Weights of a small audio captioner.
Model: 2.98M parameters, log mel input, encoder activation geglu, encoder patch size [8, 8], encoder layers 8, encoder width 128, decoder width 128, decoder layers 8, decoder norm layernorm, decoder activation quick_gelu.
Training: muon at rate 0.018, 8200 steps, batches of 192.
Data: trained on synthesized solo parts of chorales (CocoChorales), 39062 training examples, 40.3 epochs.
Rows from block 4 of the audio encoder of a small audio captioner, named by matrix and row number. Rows with one number belong to one neuron. Each number is 500 + 50 x the weight over its row's rms, rounded and kept within 0 to 999. All counts start at 0. Numbers have three digits each. After the name is the row's rms in percent of the matrix's.
After each neuron's rows are labels from the 100 clips, of 14976, where the neuron reaches its largest size: "strongest on" is what is common among them. Only what is clearly more common there than usual is listed. The data: synthesized solo parts of chorales (CocoChorales).
# gate: MLP gate (encoder.blocks.4.mlp.gate.weight, 256x128), inputs 0-127
# fc1: MLP up (encoder.blocks.4.mlp.fc1.weight, 256x128), inputs 0-127
# fc2: MLP down (encoder.blocks.4.mlp.fc2.weight, 128x256, transposed), outputs 0-127

gate.3 119:511515526525486515490407584446472513547469563561484531498377486451538487451512546515444534518482510446449465488408575510547414476579517413419494420551539493444551490460524464451554472425459590385561507579500512494575451556554484538527462474499567458468493547563651543435454485500416537437406435505540542523453522563457495507559487503518602542499445465526518516524432521559559542465463
fc1.3 120:582467406486557493544531512534541484406469453422583472573578511566541486561542457545483495475548514516558456539569427550469574532448440587537525438543466463503465394555497515552555496546621492579441498486585515538507559448501461489487524460529467552449447448461401411521481420491540425511525516496528414538526460481523432541479524426411425499539504437457476474413525438548554557460460
fc2.3 113:441489560491449512607587486464456527520614477500505528551433455488478465578496512438464542525438418526484486459450462534497559509390424505531514531433571537552447518495483463554510495502506529443481510463530465589451568370538560433466421543482394497568552515448467605590507486585494567465517548506520442518598497505473483501508526427553527413471532568395485540446512410501526530476549
strongest on: note F3; cello; note A3; note A#3

gate.220 082:473498404478499492541488463451479586478430483414538509506537566503458498477573495455533499484495512495578502453541594506418524506504625426404585530459548500419482462587440516558530449533604474526479381493428539421514405615569452485517471553426419495516535529466471498525546418595523535501400617510548425532524522494498534560487541506469482462482513540446410497474515500499489509522482
fc1.220 080:509403461490543408540466488535474622472421404510497487523565499517565470488546472508494484520361427472593514442525496587450539442550526557368524480429484557580482547541581521487500453457484411509503476449577472479513515509479516525471493535565469488468541551503397493419551608455422580461493574551535454532568495566450488458554503512413484463486486533566571479438505452485524489523545
fc2.220 073:467427573479504531476480429497389449473445574482506556536428436432474534527515477470463557431558611528524428489415533470518445491578560524534440483462479418519525542504581511498528617551482510567525499513429523524495562504462526535527500542478523457497500420501553470592546549545419554508493578510484466631474363478440575436539493597494484554451490446395469507523511491522419461511472
strongest on: note D5; violin; note E5; note C5

gate.78 078:478544506482615506471485515406459512533459505508439501464443599526430599508478524514492537493495474478491548378507489509400475480531405475597499446455539419523555511566414452431575499386477531546538483497600571550552473455533524524446538496498489455519431529564480512404396534451535543530475527455513550493472622469492471484474512547503574528447399563548436480514484516503580574516564
fc1.78 070:447523504531400461539519447576466478552598494555496560454548574553605500419472576508483546445418536498479376527556494493485484507475574419442531507525505499432523582424555519531484400426463483426410525401450529465421588498501484576461551521529480540469527433477525582560497484527537424548521479541561456538479474472523423447511565560546466474564493549448591514537553496501449515439491
fc2.78 078:524485495448583573514515433521496407430445450483447475517563538573481543505543480479513483435492510511536477432589515523477580499571534614533392547439500490540490454603541556455566656548466416447493414547469442527493538470529484544501529462455471525493510459519509504548441455517452432452491488588420537509508449530515598423445509530568543470423567528501504451466494376481576488441503
strongest on: tuba; note D#3; note F#3; note A#3

gate.213 114:440472486577518498623494427458451547500552440500442415529573506535519484474538627539438523472560478522480581532456470530508548509509431504492503374455559571470444517477351480482482491528508483459382494458517623501507486526424445516539485482444590525453581539436472507506593598513562463554501460513506506496492408473538446546470565530529498544555474497471487529440395527572504539494519
fc1.213 123:586559517443483534448537527533444543446455521502550528380433506515526597581556459456515534440498561539519477468471571501470462477418504547392505542556555457556558506597494507557476536510459485541529497429487500494428441488509536597489527489572444544533446474547529559522468370384586452502455426444505533469488598481438571506558400440547505471421555526499490528526519469429497440466454
fc2.213 102:561562614563450472490553498516509610449582531469496485504532543509490514520461570516522551501538494467621524557502540544512482469390507506448410584516462558484463476543495436478455468524568502594578511472490481535448478548522505543480467503545503473530514399428397551524468534564383440465502427493514427477416501506502505484530537596425541443401556559464414539442523469500437389502521
strongest on: tuba; note A#3; note C4; note G#3

gate.70 145:389484510559406479483547534544510613416538501451496511477622512579508521489619479550485525571547540621568505501510519495463483595494487396508472539442506503420513494464460501528481497537467475466488547527455557597443490508488552481454400536448411513410499529449525425437557513497514405482466565493447584526529522469452540532593476451465550480427439463462522413495531486427505507530566
fc1.70 142:529520562498503494509452496555470510497512565538434443538466426459423456547540479472434463435559540642441421450475542451561476484471483453509551562371551479569516447445527526508569591518462513526590496464468550507524491476600494405519475581485469540492401579555382467498522418510394414489517530532451477568510520489523460548489458605511531458453483534459532542577557475515466545547492
fc2.70 126:492463475419502440499511437536494542507532529508481564526468452504466451499552516533541504463538551439487496415472612582498513556507521542530510494518481413513507488490534402572549480451442413558604551453576433487557461498524539499485527526552519547540409501418426532461427581476504473513557564521480364516402596401541469489494509535548492417452514409534559505393509532426519603545518
strongest on: clarinet; horn

gate.191 072:524463585516407520538447502474431436447458456459489476608480549465477514548584558514419555437494510497515462472501552481512426599562493498502493441569496487469456464484427487464590517430494564435496554623545542517462491605497524489553512366546422492521511448541495485551496537420490540507472403448535406516496580539554473443476551522479556584459567454461582517528510571535471537409463
fc1.191 071:476510545484567472545508566504521542533554516399483529506526505393440555499466462553484446529437634473574384528529394432456552457499431532508482480497477513513524458447496574520532529461642470580515404478492416567442456514487403576539519577516499554521456490547463483503530463478519485489499549506483494487469459475522488450568516588425409563515522494560506374524464487484483521593594
fc2.191 064:425507557482579496553532484619502495474523574483579570479573403479490512428503523409482450459406570487469443513529478502516545499575526480503539474602446523516459472533498449522476503576493502594445475460531449544438545503493534404541473574480426538496474459543487632502503472434501540517479547532548338516488496507375592450491441451469446519495514513546507525474421606524479450499470
strongest on: note A4; trumpet; horn; note F#5

gate.48 120:532385490510429533549527444491544505540607482485538511532523456498469465525564611514484510539524529397486430409634479564555493566524495453456435488454440557470484573529469472445464530390403476398489503577480575474565476550578501435467473574443468574511449511543466561552459507428476561557582453463506470471521530523568504517468505426510442512457512421431574561470481529467518542505499
fc1.48 109:582456535527496531467499464542533519552510527508609474544472532500543527640559464467417527618535439456542494579594544608492456504451499530502537426584486519450441429397485435461468427540444456526527552546461471491445583577526453553546493469474538464524456458496580519497393548451485425541496475506443553466363436496516492496541531523572476526483455437439481539506471488506516408502463
fc2.48 139:481470535501611521494644512412515465493552576504567441523523454513504539527585441525499535547492540370629515475461448503468521528564476491434504358406521557482491562534617479475499531561512537530502469501496549494505520516438490525519560494487508456414445444524498424446520473491447400415410480574450545485498415548450522503560472471588565538542426479449513505500433498487519478528523
strongest on: viola; note F#4; note G4; note E4

gate.94 082:465551512393468470477478426576449555421523490578480419525535583524584469532516560527435508456537429519554519442436485477483506440548585500425396474591528452509535544530482420520465437493443497448504569488572476535529517488577472460516636532507441474579582545516551573488582487536432585464475520446484480445547520519508496491405537512470490524536492488503542470516511499353510576419464
fc1.94 069:433433384507535555495466516412533474547597563499545548461445452416454466439538507514595471524565530451480494558490506468484542538438476514543582484469435511436599453607436540558526503435477444448490462497425472442525564530423523570455379553502520446521480450416593472512504534585528483509484436514507556513559429544479578587514528558537514481442522547517549450501495479564484511402464
fc2.94 080:564499524488440489499523493521529550460480490532442429500501562448478498546438678493408515473578472520500550488537504561427487562570500416529509439490499472559465467512498449452631541495548479473515540532547507544500555464510468461559527505559478396459518521540493625407505455387477556480350483537539477460439520544527586414512602499473516519535519397473506449519485523419495475471488
strongest on: note F#3; tuba; note G#3; note E3

gate.17 070:464404518514470474532542573501371535466489487473542518640500563471483458457479500531427605595440568513540464505423555513460503444481476557502509472552545438546490568516447459441528509490488481460547481611568484464480494512485607445523440584531482452483476490460491547549442518448444374564445488564487529541415480501528478585513546514517485538505488492561508505616521474410431602441464
fc1.17 068:521531505445500510445482447504590491446552442539564504398470482589595522515515563462512448512570476480388586558535492469551532560539447488506499636489476415507502472497486567499503466480434476565558519450501481609483481468444511524494473513479428501524519558514494379419604515472558434495548521382524461438458528463565525423431535421554573460464496491513443482527492461470608555551455
fc2.17 073:463499417535429468526536503509467418512491469512565492605466504552561470468518474504508493507532556560441435501415535559485561567563547474633479472527456501538363553444408474442492546472564471478521553541454503497423454632440511569565503488460541577462467552515495437540475529478486417367445460483501516556526547432465416502449482522473455568431603548535531532522532509472537529449522
strongest on: note D5; note C5; trumpet

gate.230 149:495511533404567549460487527498520552538516565514358360518535499527470452551388471493469499508445469516480485560559539425495436466557534458486554556516473395506482486524457488494488552455497509448471491563466467553563451439539456460539525519559533518592430510548387551552447521506548444551531456487530435549554622541499396485485491533394507443512442486542497513556468468544538635481539
fc1.230 165:549538520483548481531406564553546510508586492573474489541434464493472497574469441504487479511440435505476445538508552427483405490481498400525532455510478403521491469450521514477564518443447517533483447513484550488515477445515486551640494543542456538581445475480460467503432575573588501614546516422452433553495578512561387465473538415484496456501435510559602511564534458575515605456451
fc2.230 133:469458441432491504493571622526543473456466538562472390458436506458509482497443462435573569508558426530465565532523482482400544495520451487557518523533578497487469488574539582443489440513501567455506452582456512419423475498457449522493552486493518518371534524458543546512436591531498392474487608619544538472507544488455520438517477506505545499537533575468456473431457609467431532534553
strongest on: note C5; note D5

gate.155 066:466441477520571445493489481504523543455589488541389497530518554517430557463473528517385578409554464491427607445448507558515497512513451519498505475449519597489395476624553507554481521521417478531486460555456556440519550488580503548589581514553430573527569496404443560508499460452510505490444497561445550553504576577482451445477459451516456451424428510538469515492539570502460534486444
fc1.155 075:449509420569467497499451419492500401477488600494584460535508506568523502561554464585522457559595541425446502513524456448488438550539489538392465515597450402521532450429479514531533434463531573489450469510510567592496427561446614508490482421486560431545471452576522372462451497463537492508499484455620482516558480485479484552508493445500516456438542487539484488517441554553459499498581
fc2.155 072:506487569506501528452516489511494529518448469510408536436549374585539452544570457564519485504547488476483507507476474547460444503477652453459528431479493570552543568561533465529501508507484543520459543456539454501482480520426407408431529545563492564542472556475516583562426478459436490449480584501536530443500509478493433464337501452651448487531498516451484533526418587461516568510526
strongest on: viola; note F4; note D#4; note E4

gate.215 109:527506533607542487485526490515551478462508532455542509552527439462515530464514569521535488369438466490453526453584472513514534455503430504523534444416559539551469516521457571433621616524432435522559489445577482470493548448503465545469645459521413501464450498474540457477467459523509456560391522470495578480483520465473533485452538480531430512402573407403580486494552589497562448507519
fc1.215 123:492460477568482534456523427601507515437497585496554507549476482491537432566496481431529496451462517510417536474506501487432539418475531414588550417494485419611580540462570491443567535461417545587567508499480463579504530544494545543492521573421481474500469448509529427556512435504501478538451487490497593539461510399445493582506610524414409455507503443387496537469501563557548497470463
fc2.215 119:576436570524515426536519509428605522511531578360520561462510517567463560535516488539512521504434493498412541469538495442519378469521562450489541465547463457608527580492447443517543576435567504492501504510524419518536464429517389480537477463621418518512457508555450463462508452457562374495516585509482453476458448473530587560554562514537483508497440441483501476486446489487470552530542
strongest on: note B4; note C#5; oboe; instrument: violin

gate.140 099:501479529491546441464499476544548489503459564469381518554437466505603569561521450453585485550469498469509673474493522444525495451565522569512512488443490479491554454533566516398464511451513514602474582520415484481521451402493426511516543547474527402507456511552490460476592420571484520576574403474499493556492560563488478567526487468518542446512473476434430375481534541439498501506483
fc1.140 092:479507467492423603568507462562413446589479572549532431548580551504466510491524422484499443497494503464493512571544566493495465414523470452499423487501469554488416442597526592454538476579546463394447461417520487431492463492521479477476496488468616462561479487471479583500504608550570593559558438503540531478419477553560540498519441509493487587480497598476518506497481449468478468405570
fc2.140 101:559509392424534469455452524543487520530581551452545514522449600550471466446542494524495436516523540372514580474471566477443491506518481524453533472501579490537560470518509471518427383565521448449598534539539510485400525564415540453520486467566540603465508486529558389472617520522520524488424490444452548530469491385393466519434495459442468553509514544573555457520521452505483515527522
strongest on: clarinet; note D#4; note C#4; note D4

gate.240 068:590523507481537469458478574493529470480572453563478526476471467520541484503472567435486582445489589573451498547491552546616464483481531527496522488565520424385472509527465511478504439569579439567556544493518455488506617512545488515417446516441507473479452477506564508476510483437539342535568496450497526566531430375528470526477435481461520502492423449479557630562498486429447437452550
fc1.240 077:514548472479376578476506486451526593507541507594398467509544548445521512470507429544552591534405493544502425519507423441453550459455476440527502528505529474553472617445565438527450428568538514526563459538453439442579435494592466538522553508488435471530503446473430487413526588499463511497587526478431462496439491469434580520544540477557619471441571501540457486533504535561494496541515
fc2.240 080:566471531532499477556440556544501599474541570561562483494397470419468491532551465414473461489511517534505485527522476449518522547642443498447533426477511490595418447518589499624508541533480509527525507457526484534561521509421489435495549443502502546441408542494495394590475493492451391479462489523512536407539477508505413527482504591460533533430606458483396498503475435526538573516497
strongest on: note C5; note A#4; violin; oboe

gate.219 113:496502530501440545503506486530584545490540435572395551552571450438443459495620447490487513573543506522415544524508577459511493450488459439534495440458601452510560576545476487451418415522407496494550478513618449496531432501511527478468456453446499499479416527454604485543464520555504477527474404518520616400431545555501538553517584541477505394508449475544493458530493493549529535435453
fc1.219 109:557508467485564463530521548506466457492455470486524412499469476559454592516447362433529468470481552470601436542506509438601542545499516507428483576557371527516483527464440521571572457464569528541488519402450471537512550543599446603497531457508392470565523442558392494498459429457570531444516475474485489532466506499546545454468453507505403526520564553517603460517528562460516498496483
fc2.219 094:585455538501528529485544465490531442494540513480386548570448512551507464480619495528548542468431498503528499511602499417542468430454498507547493454539503455455457482507449536523521599571473393468597544462509467442460515402542538575513484608474519443516495545528420487532517535489523574458426554456502355439588483513534530429443476452521520429511487484497475633450591424494507492487522
strongest on: note F3; note A#3; note D#3; cello

gate.145 025:456466444558497433524525477568470548518469528574534494538475441530471533435483537493455532454513444501503507595545419508539515552506595520496460503483498524381487443491446548437451668482614459449605469531498352474546552511479542384510536532519427442528501502473527496537467526572489478552528564432491541505503450606468510492591533506477537527462540521410427517460573542453495429494449
fc1.145 024:456562566471541536582438473460529507551580447447471498473485557495474514538522444474460525495440556583414605389435622533402390496480557436418481503445487494549506457479502459490538486580487582523425541538505573501492500565439498589521510468475469464516558528564531418446488537550552570509554491473503383429541492463493491503502457515495505360443498531548565553454560509460543494515464
fc2.145 026:484457483479494566520549526481447537526581456501571506547463596441506568476494478423441432454488538547507588393510467490444479487464537407421533552497561556445501437578456402467554469516441527490511517544529522584404542537487583456513493488425455439458582456497493536524433621562527571510471431500544522466448487489510519573587518399451480523387497501572498501462577586506535519448475
strongest on: note D5; note E5

gate.100 124:465573552438535423537491453509447500520494373447640500629513514481580545539481586505456520478524431480535464462443542583531497435502475544475523488523502452568428507508521482513551502462531454546456485483506564391453463540412448524476491418396512430468554579469493564522430535533483552478553457605465530495496602542503526464540582446437466535456510517411513517397498497457505548554530
fc1.100 129:479498509549488466552446537460532600497489473509592504555459515447453469467411533455469356434396545494530485514462494508468565592538431502449512485518480597480557498500588482595574375495492448461468482396504479496506539514536470465509500518505537492524471473531526511505479479612555522488441437552525575456529521606521453569412545472474534602569451582492506549533515398533457516412453
fc2.100 114:541579536500407491555524440550533569537526499558516481511545525550431527545480613584511470528583484480428453508460465443516503426468563524473547537465503440564523447541569460492475559474481522578447462587435481416586556552546513455453486552448409422512541461486472518498442527510546571588469516445492482459473447564432559580563493403494446541488526424471484428386442456454435560462519
strongest on: cello; note D4

gate.34 132:440493477475449461548462574449492469476514429499478490353488390506450605476590427443597488456413467507506509500488499528515466478481531497427509592620529539419532526498382494443492503554484486520470571481660545402574467562542497465532525532453463543493528471584483582536539522471536515528489473518475518567405463480512485546483496545497545531449538481510445476579467537531438577450493
fc1.34 139:450466472631470488498487461420512536517553464522510482474594552548473552495546449402460491398510442535574559473501500605495464559459619441541458392525540562472546516443366499458498502568483480507494594505501506510604431449529456400392409520473522515466486497506487449453512504532556499532495552483480545517375542573555535490443545517439474561491538481511517475494438546519462510567479
fc2.34 146:495468549489458472497466548497517493497557419489401526512480460560503529465554551502490403528508398448444537427520407476463466524400511624515503538545443551505539593530466557502533525458564443603498457555556497548559480504480469563546466525559526598455508458517539453431439570539498608516464428611408477476536439450501456539455496467491544449602476558438515474510458491435466603470469
strongest on: cello; note A3; note B3; note G3

gate.2 114:422461532552535511467433488550441483491484507473562533531445520541484485500499446610558466403459550523537521466516485509484565505535542450525450483505421394573432469410432512442596502524530397552551482476511419527550489477576525530474578620589502454510400430425468461565526466416550415470467510483424523573470481455525497581589589493536482491464496483491578509540465522533542574453526
fc1.2 116:467547513532584545479446525503453427447508489435517505426459497514418442551479445491383521516514545462574584555446504482542567515565444528591532471450508526492475412363482513524582603535487517480484487489499553476441436444495436518580437542481589545498602574498534507523526504513510570502422508594493527519557456540543450546495463523466413482602482453469384497455551412442456505525500
fc2.2 117:506448544498469512529465491568473437501484450524485462506552442492562564488569493529484436491406381468537495484523501553527437517554528583533471567499448499412515494468565500455475505401500573403516432441604423470571496551474491436354540545551501519484461513533557536428547489546409435475550400444584446485548548495562490516424526559493520523521519601583467447516573520558526483549453
strongest on: note C5; violin; oboe; note F#5

gate.89 025:450506563507526474497467477547490507458544509407384532448561517495436581529526471498521434561541475571475460517451445549451463487416453573540476504531442488455513503487506524562438477498476443515523534540490450525548568383482495560605586606483510545466574453599459498449552433494472498555543562514506447549495546557527494457490550515558391425430535462499396394386555564543501530541490
fc1.89 027:600599391427509544494544562484468487546521412480548599620472537465452522568446530551529492428484533477491472507517520468599593489549457452413515474518510487517504545444531503490472476415516525596533482477501395463516491470495494489469518411522413575477497609497480565449441572498513452454526517396548591446470419472486435456588542483486510523492423528538563512532552523457409504494495
fc2.89 029:427533532414540542500544505448394424476453479541494614436510550514407527424512502496563412463499528544489471398506535445530489488423492506496496502504594520461463548496511567556498517507513528562552474563430483509490541499439584475487536527392559590510537558557406468545599478577545396487588515484472559538439521419443498505522544387508488445489412501516463489530582467533426524475530
strongest on: clarinet; note D4; bassoon; note E4

gate.44 076:490532486487407523538481463538550506482503509529644592479525656527519532424500474505461474511545471507463477501539582407521523451489449455495384556447372467466506523393505440442527531473505526450461500596493475376474594383543530515473535500455500441450446547531583527553527463460505550559531504512490513530478572454477564534578470473535483522502474455534434454485469559506535601460488
fc1.44 063:508524432514472509622426505570548526524494488547531538438465603505512519406496476441444468476526473473581446507552590400488495584515437419570480443447425451531450535396541430487493500422494540503498485510469502449474576366544524519478504492421589424449482448557627516520529452543533564467505450505525519525505610499522519477494486484487521544559504449565499525506527527472511552374572
fc2.44 080:508474550489533550538478594509467630463400576483440527536508442487621461493508568459545554462481548542515477455496492560510524529459511518516471504529567493523521532500556545466470454457511486600373498487412432473516464495485512458527552521480544605581417506498530553487405490504483475444480518516485633365547466461490358417486510438506462464489505552539584432500467525500436439536508
strongest on: note D5; note C5

gate.144 089:517461539480548452529487529598437515458580423450485448509526458489555492488499483477503367549520373510486471450588446587646532546585488507475451457588524489558556431559474509496482443449580529459528554564510514469427564447528451511443521447543501584540478530443465471489504534537492453525483502493535466431522449498490481549580549485468513379543544480473431456494471601564416428490566
fc1.144 082:575557518478450505542507499559474458378573535443490530429442410508506529526554454439558431559550503453500531447572468531593601507471483550437473429531550478513567418536417460502572475389442487392527575495552409470455502445512486542456439486577490520530501567476487512603374465486435508564468520479508553488476476548531500504581522487583457456491526556467488510555445517535491505593500
fc2.144 084:483498493492528583488541558533536354539509459493472543448491473535495503471472512541475554486560456597513463481442363428473480501496508488550444484579487409460573524484542449536512486594592466477451505514610452528654525507504490525503549459488440415439527516417352469496480569478534542542500518519453556517503515499457528415502452553561550543449516410514432541547421470542559461492517
strongest on: note A4; horn; note G4

gate.126 108:551498548437464579522450426594505556491511500513509429483412498500429466564559519532554544452469551481528473553517494470576516461530514509458497424527401431447509511419467431526595583419531574500576493482454505467508447482504521502522425521579469491489482520508484432574580529491562524469550493454464567447487390592470608503461520452443507391476566466488521506546535562555498464370595
fc1.126 113:488430524476472511475506474560542542545502493511595439528565510479475410466542550460464440488461629446542545522508601444504420447378522523492480538537510510439478475544496390536501397447469522477405544473497488453496538492434592526537515537565597440446460575502581582583502470448486534492477450590453540473485457504470525591566484536531566540593454461490448422473499411522471541488540
fc2.126 129:504509394424516400538485485486489572515552581566500516415474399541503540524443458434537506454463438544437564568495530453574594439524454555571427512516473499517493542514498515548443461521593476510579547438476517554574503535486568501469494396539492584481437469429510524409476582570444447473408496508503485540521385517463443494529536442484570470493473575619466532446519543535467483475534
strongest on: note B4; note G5; note A5

gate.52 107:495470483553435571599523501424497439487494566484555439558571581416449522410537580500465547513440472459389530518503491497471489580598528497540444560498573505578457457441463445414552494438573492509388525558455485508551551482476467577502534510550475478441423530505478454449423529495515498506502637549440515577476516495403533463446556592460441466519479493545507480519453517581508560450487
fc1.52 085:460478531496513472371452527554564504523484525503543525384574543520433524465457542526449471534519476431616502485421595459474525494489471397474458498533455436570510460496584489497542545500558458525500438426506537486412472400599466439510625555467484512516535455570557525551500521514467568436490429474503455482450523523594523585563466538483520485444432467536534508456568428511494571589570
fc2.52 094:494462540602412582516539542506508535515475424527538457526505557578513503465538530488564486515539493376506542512572556456479479536446482549479510560564510447475467525558467554451387479443550526492583491538531475479435459611462558527544435511485452384363462579511442439550428418559487472528526518506455464552585481453529588483492541479444461510376431530547502530424489475548521458492508
strongest on: tuba; note G3; note A3; note F#3

gate.168 077:507427477537557508460478470541563537423524406502502439470533427541526535492516543500456491514539492501436486512537536467529457491571526484421493394477569458478590518406524490413513516567391432540573457599592506440518446546483476359458512506512571535591488541511565506475528602433468495522480532490516449435565564514559454523466488518559435520489512414541460543636423460537535453516486
fc1.168 075:520509501564433531530471397478476494532539525537461538487485562475465495457512482517498580495429544554506473419411598459486505537447491457486487504528528556486486605496523562498509383486508472513524522334412606501537521473442522453458473463539459484459480538557419613466539554480535362533569533403539594522582504529495505546523574500381492480542464537490462482484494588521484432509547
fc2.168 083:462460572549536474457513549495557476492489594549486380466509466526432571484506493430433533460551479538488549409506442507503478479498486482495447599541645491497511476427544504498592452446513486460458502515532541482532468498453487513445521515518483545577421429504548439493501506545498565580542486441452442502549576593453540561490410543481534516559541485570504476483329455555493420537375
strongest on: tuba; note A#3; note F3; note G#3

gate.226 151:437456404422537589432500613507481539512483505422569498481519475496500516439578529596507569573432535508458567552458549512562439571508405446469480499478573488460489418563517448458567488472476479468527517557542514522496496531467392488521501508437461520474476504506468508418524514560450494542462460464549421487580523525547408564501499496504493484524493523371478528600471373467594499479619
fc1.226 137:484473390509567523483573462441559558530445475507539533412456496399542546505506512605467470572407476535439613477535543600499423519409447480512378495432531499437531542560476490490595525473460451526500559507511560493550498525534490439442611444548468537511518512477510498506552491467547479476473480548467430575529410480444428488520506431467487474509514569422444529549458400541537561549564
fc2.226 140:571505514466577541484542459417560549575556542339535472449510459576480453522493410458471499551522490439545486483408389516556544518447503490505455540478537587469496506504480611454572436504528443580503454533537500525517472474537456485475539388551498557479508507478542471510596400450434544523647395488445517490516538525486544530482557498420459510394499524540515539511538507454504449468500
strongest on: note F#3; cello; note G#3; note E3

gate.53 101:540498517487446571452450505502593542448470474499544450566448551539557521458510442524556475503519500571524577414473452630511490457523582400451596475433595487465455452443444537558525487545497387461478411548539480471487486460549460424580491516534547453486629551421444572447438490487451565559543550533539500520447549513524436508429522569467464529503484431470480507533447481477542407535533
fc1.53 091:474470498536530440576477494453386463537522521462432529471517476482505471488524546487484554493479531443495424571511515420485540501477482571513358467569478535454448502530538477377515530408501494536628589476434586503517578538538549506512453473403484503569392488557511472524482514524491521527453478462471486479566389589463588444547511501618466491479526518503513494518613564503509560385517
fc2.53 095:545529440380574540537573466569485575511523479442496422578527524554487470467455528448542606452461531507586452495464491585507525503420543554513426518466460520423502480502383493563490506540364539478503443493452556443546505466463535602451538494496489496482558461529471557561577496473455546452610471434444516476500517437545536521473420495544601495378505558470493532442509447514572461480503
strongest on: clarinet

gate.217 122:488409441494511535551520479432556493492466558540528479557526548455535517484485553516587484507521515460414489458496464425474455465525461539442464473574352436479495489488444437505525507542582588455495488549572481568484468499534508466442508494410581415434478587513421505543515483522466503473455438448555507500493592476391523574506562546466573403494510540568608515618448502585483530413520
fc1.217 123:507477573485457457509471492546550439504540433426405414475636428423535535499435417459423545511567576544424439531453548514489507534493562473599569479491541460458451460596528546472498524435501483545528532507557506421510605553516521452495619515448441599427515477486597430582442534542485503509513424430489466480550538483510529516477514433554472494505516422426516560463526501521474462492542
fc2.217 119:509534412514481495479457597532451570515472551485480488541472487535560445398540545500479455411542517470389452502488482500466484467482449579436462503488457481458530473475476507560490442503566510426489466527477558499549390374503538500448479484533594453443504465468449540528530389529519582534449518452580554499612602470596496454488608452490510517532570483470534491577450589491487546594572
strongest on: note C5; note A#4; note D5

gate.103 014:454460531500510452575456542496664499480432429493535622588509496495485568484511487455522480472529479478530458588506354472434495439500428563485544448552472521454531494585394564507533580594514510437509489576542510505537494532428501460479490499518452580498524475541512514432428534545560512430530454479582413521492474527459534572473481461445518427515523446439531493437510519558571538446395
fc1.103 017:576512462585482488449401421505613422398541435559573462529565474394411550506495558506526487567506547509488472519552383409515467521463567512455573523459532429533601467527563590386472466483524471540461411499512463533477503544490479557480552527500552512478529450545473566500439463489446513451479531512415445544562493490514455472534553446491517488541569512516497384476517590548542517503481
fc2.103 016:471522511565550473475520404596506466459397553434562522421484460399497432588528492488455522511487477534531395579493468563489511514549461477439503520432492517406557486426514627513507535534475415519509449490476418567434558442501438498526474546469474527519519539557584567509624577499519552483525377550472461540532515523382490508531498452472440515513465452547401542524498468558542473479478
strongest on: cello; note A3; note G3

gate.96 109:489513497629443489499541537530540522552397442532622510489524505496535524449505458514572605530476474546474511452495463547507502536481541527489413504370568494451465395527454503387531464516517554541605523450568533446447548431529493449508457475420518495512604476572483539449514502580482465554493547538504453596506435472531418506421443492479530464461504433437418491543490472579432559540452
fc1.96 101:532482531649464482478452521546536481406487405494525568397496460518467524583446535523446557524509475555434405515481446605451499475538580528519548502403590562488454441450521507450547431492488454508588561527501531535549459502506458459466488533483484516533602533574537579393507523522503493478475567446446517570518424473591476493461432490529561492470514383429504450462530437568467526490543
fc2.96 106:519415540534479449574531460416587538573536515471401485514419491547541558397497491542505483564557485468514493520528459366517465511564490482509558519542476490502446575493456614513598455531515461538486444561485534450454507426409541574496528512429524489472419461534523452520471484514611634485460447432456522500507448499488509588465519521438535466564558487452573424421436507545492525563449
strongest on: tuba; note C#3

gate.124 135:568520480512482459595562333502515515504512572457539445548530528500574436450492545503533483475454509555484576494489429457549512533511577511514554509409581574522394537381450458465539502537608430444453461542457493553554477439508418537486533486503506485466487597480392481475578589506487481513546489539554539531478519522475477517458514431415406522500497477522417466520398535562511428500535
fc1.124 136:464450476501552492396454610511498499480460477524531588442490452477514537593523428451474541508526494508533433540479574563472478410450489476462437495578431378500572446581533520592516475473461592585503530456566516481487502572553530487490483569503535503527540357546560520565452431540471493481429517453496460490495499485500443464496482522507654487505486511466580448433609421455481553498494
fc2.124 134:538553649404515513469569479497453526507497442489445453496508511444495533480556484545565503499559523480562661514511488489477535448477451542464504547425472481533513463502563471537494433415536548539542499520464484571417530558528458381505347584553454421480480402478608502516440537492447498360517524553488537435514483542507497470488476518496493473452471509503545597502520499461519558554426
strongest on: tuba; note G#3; note A#3; note G3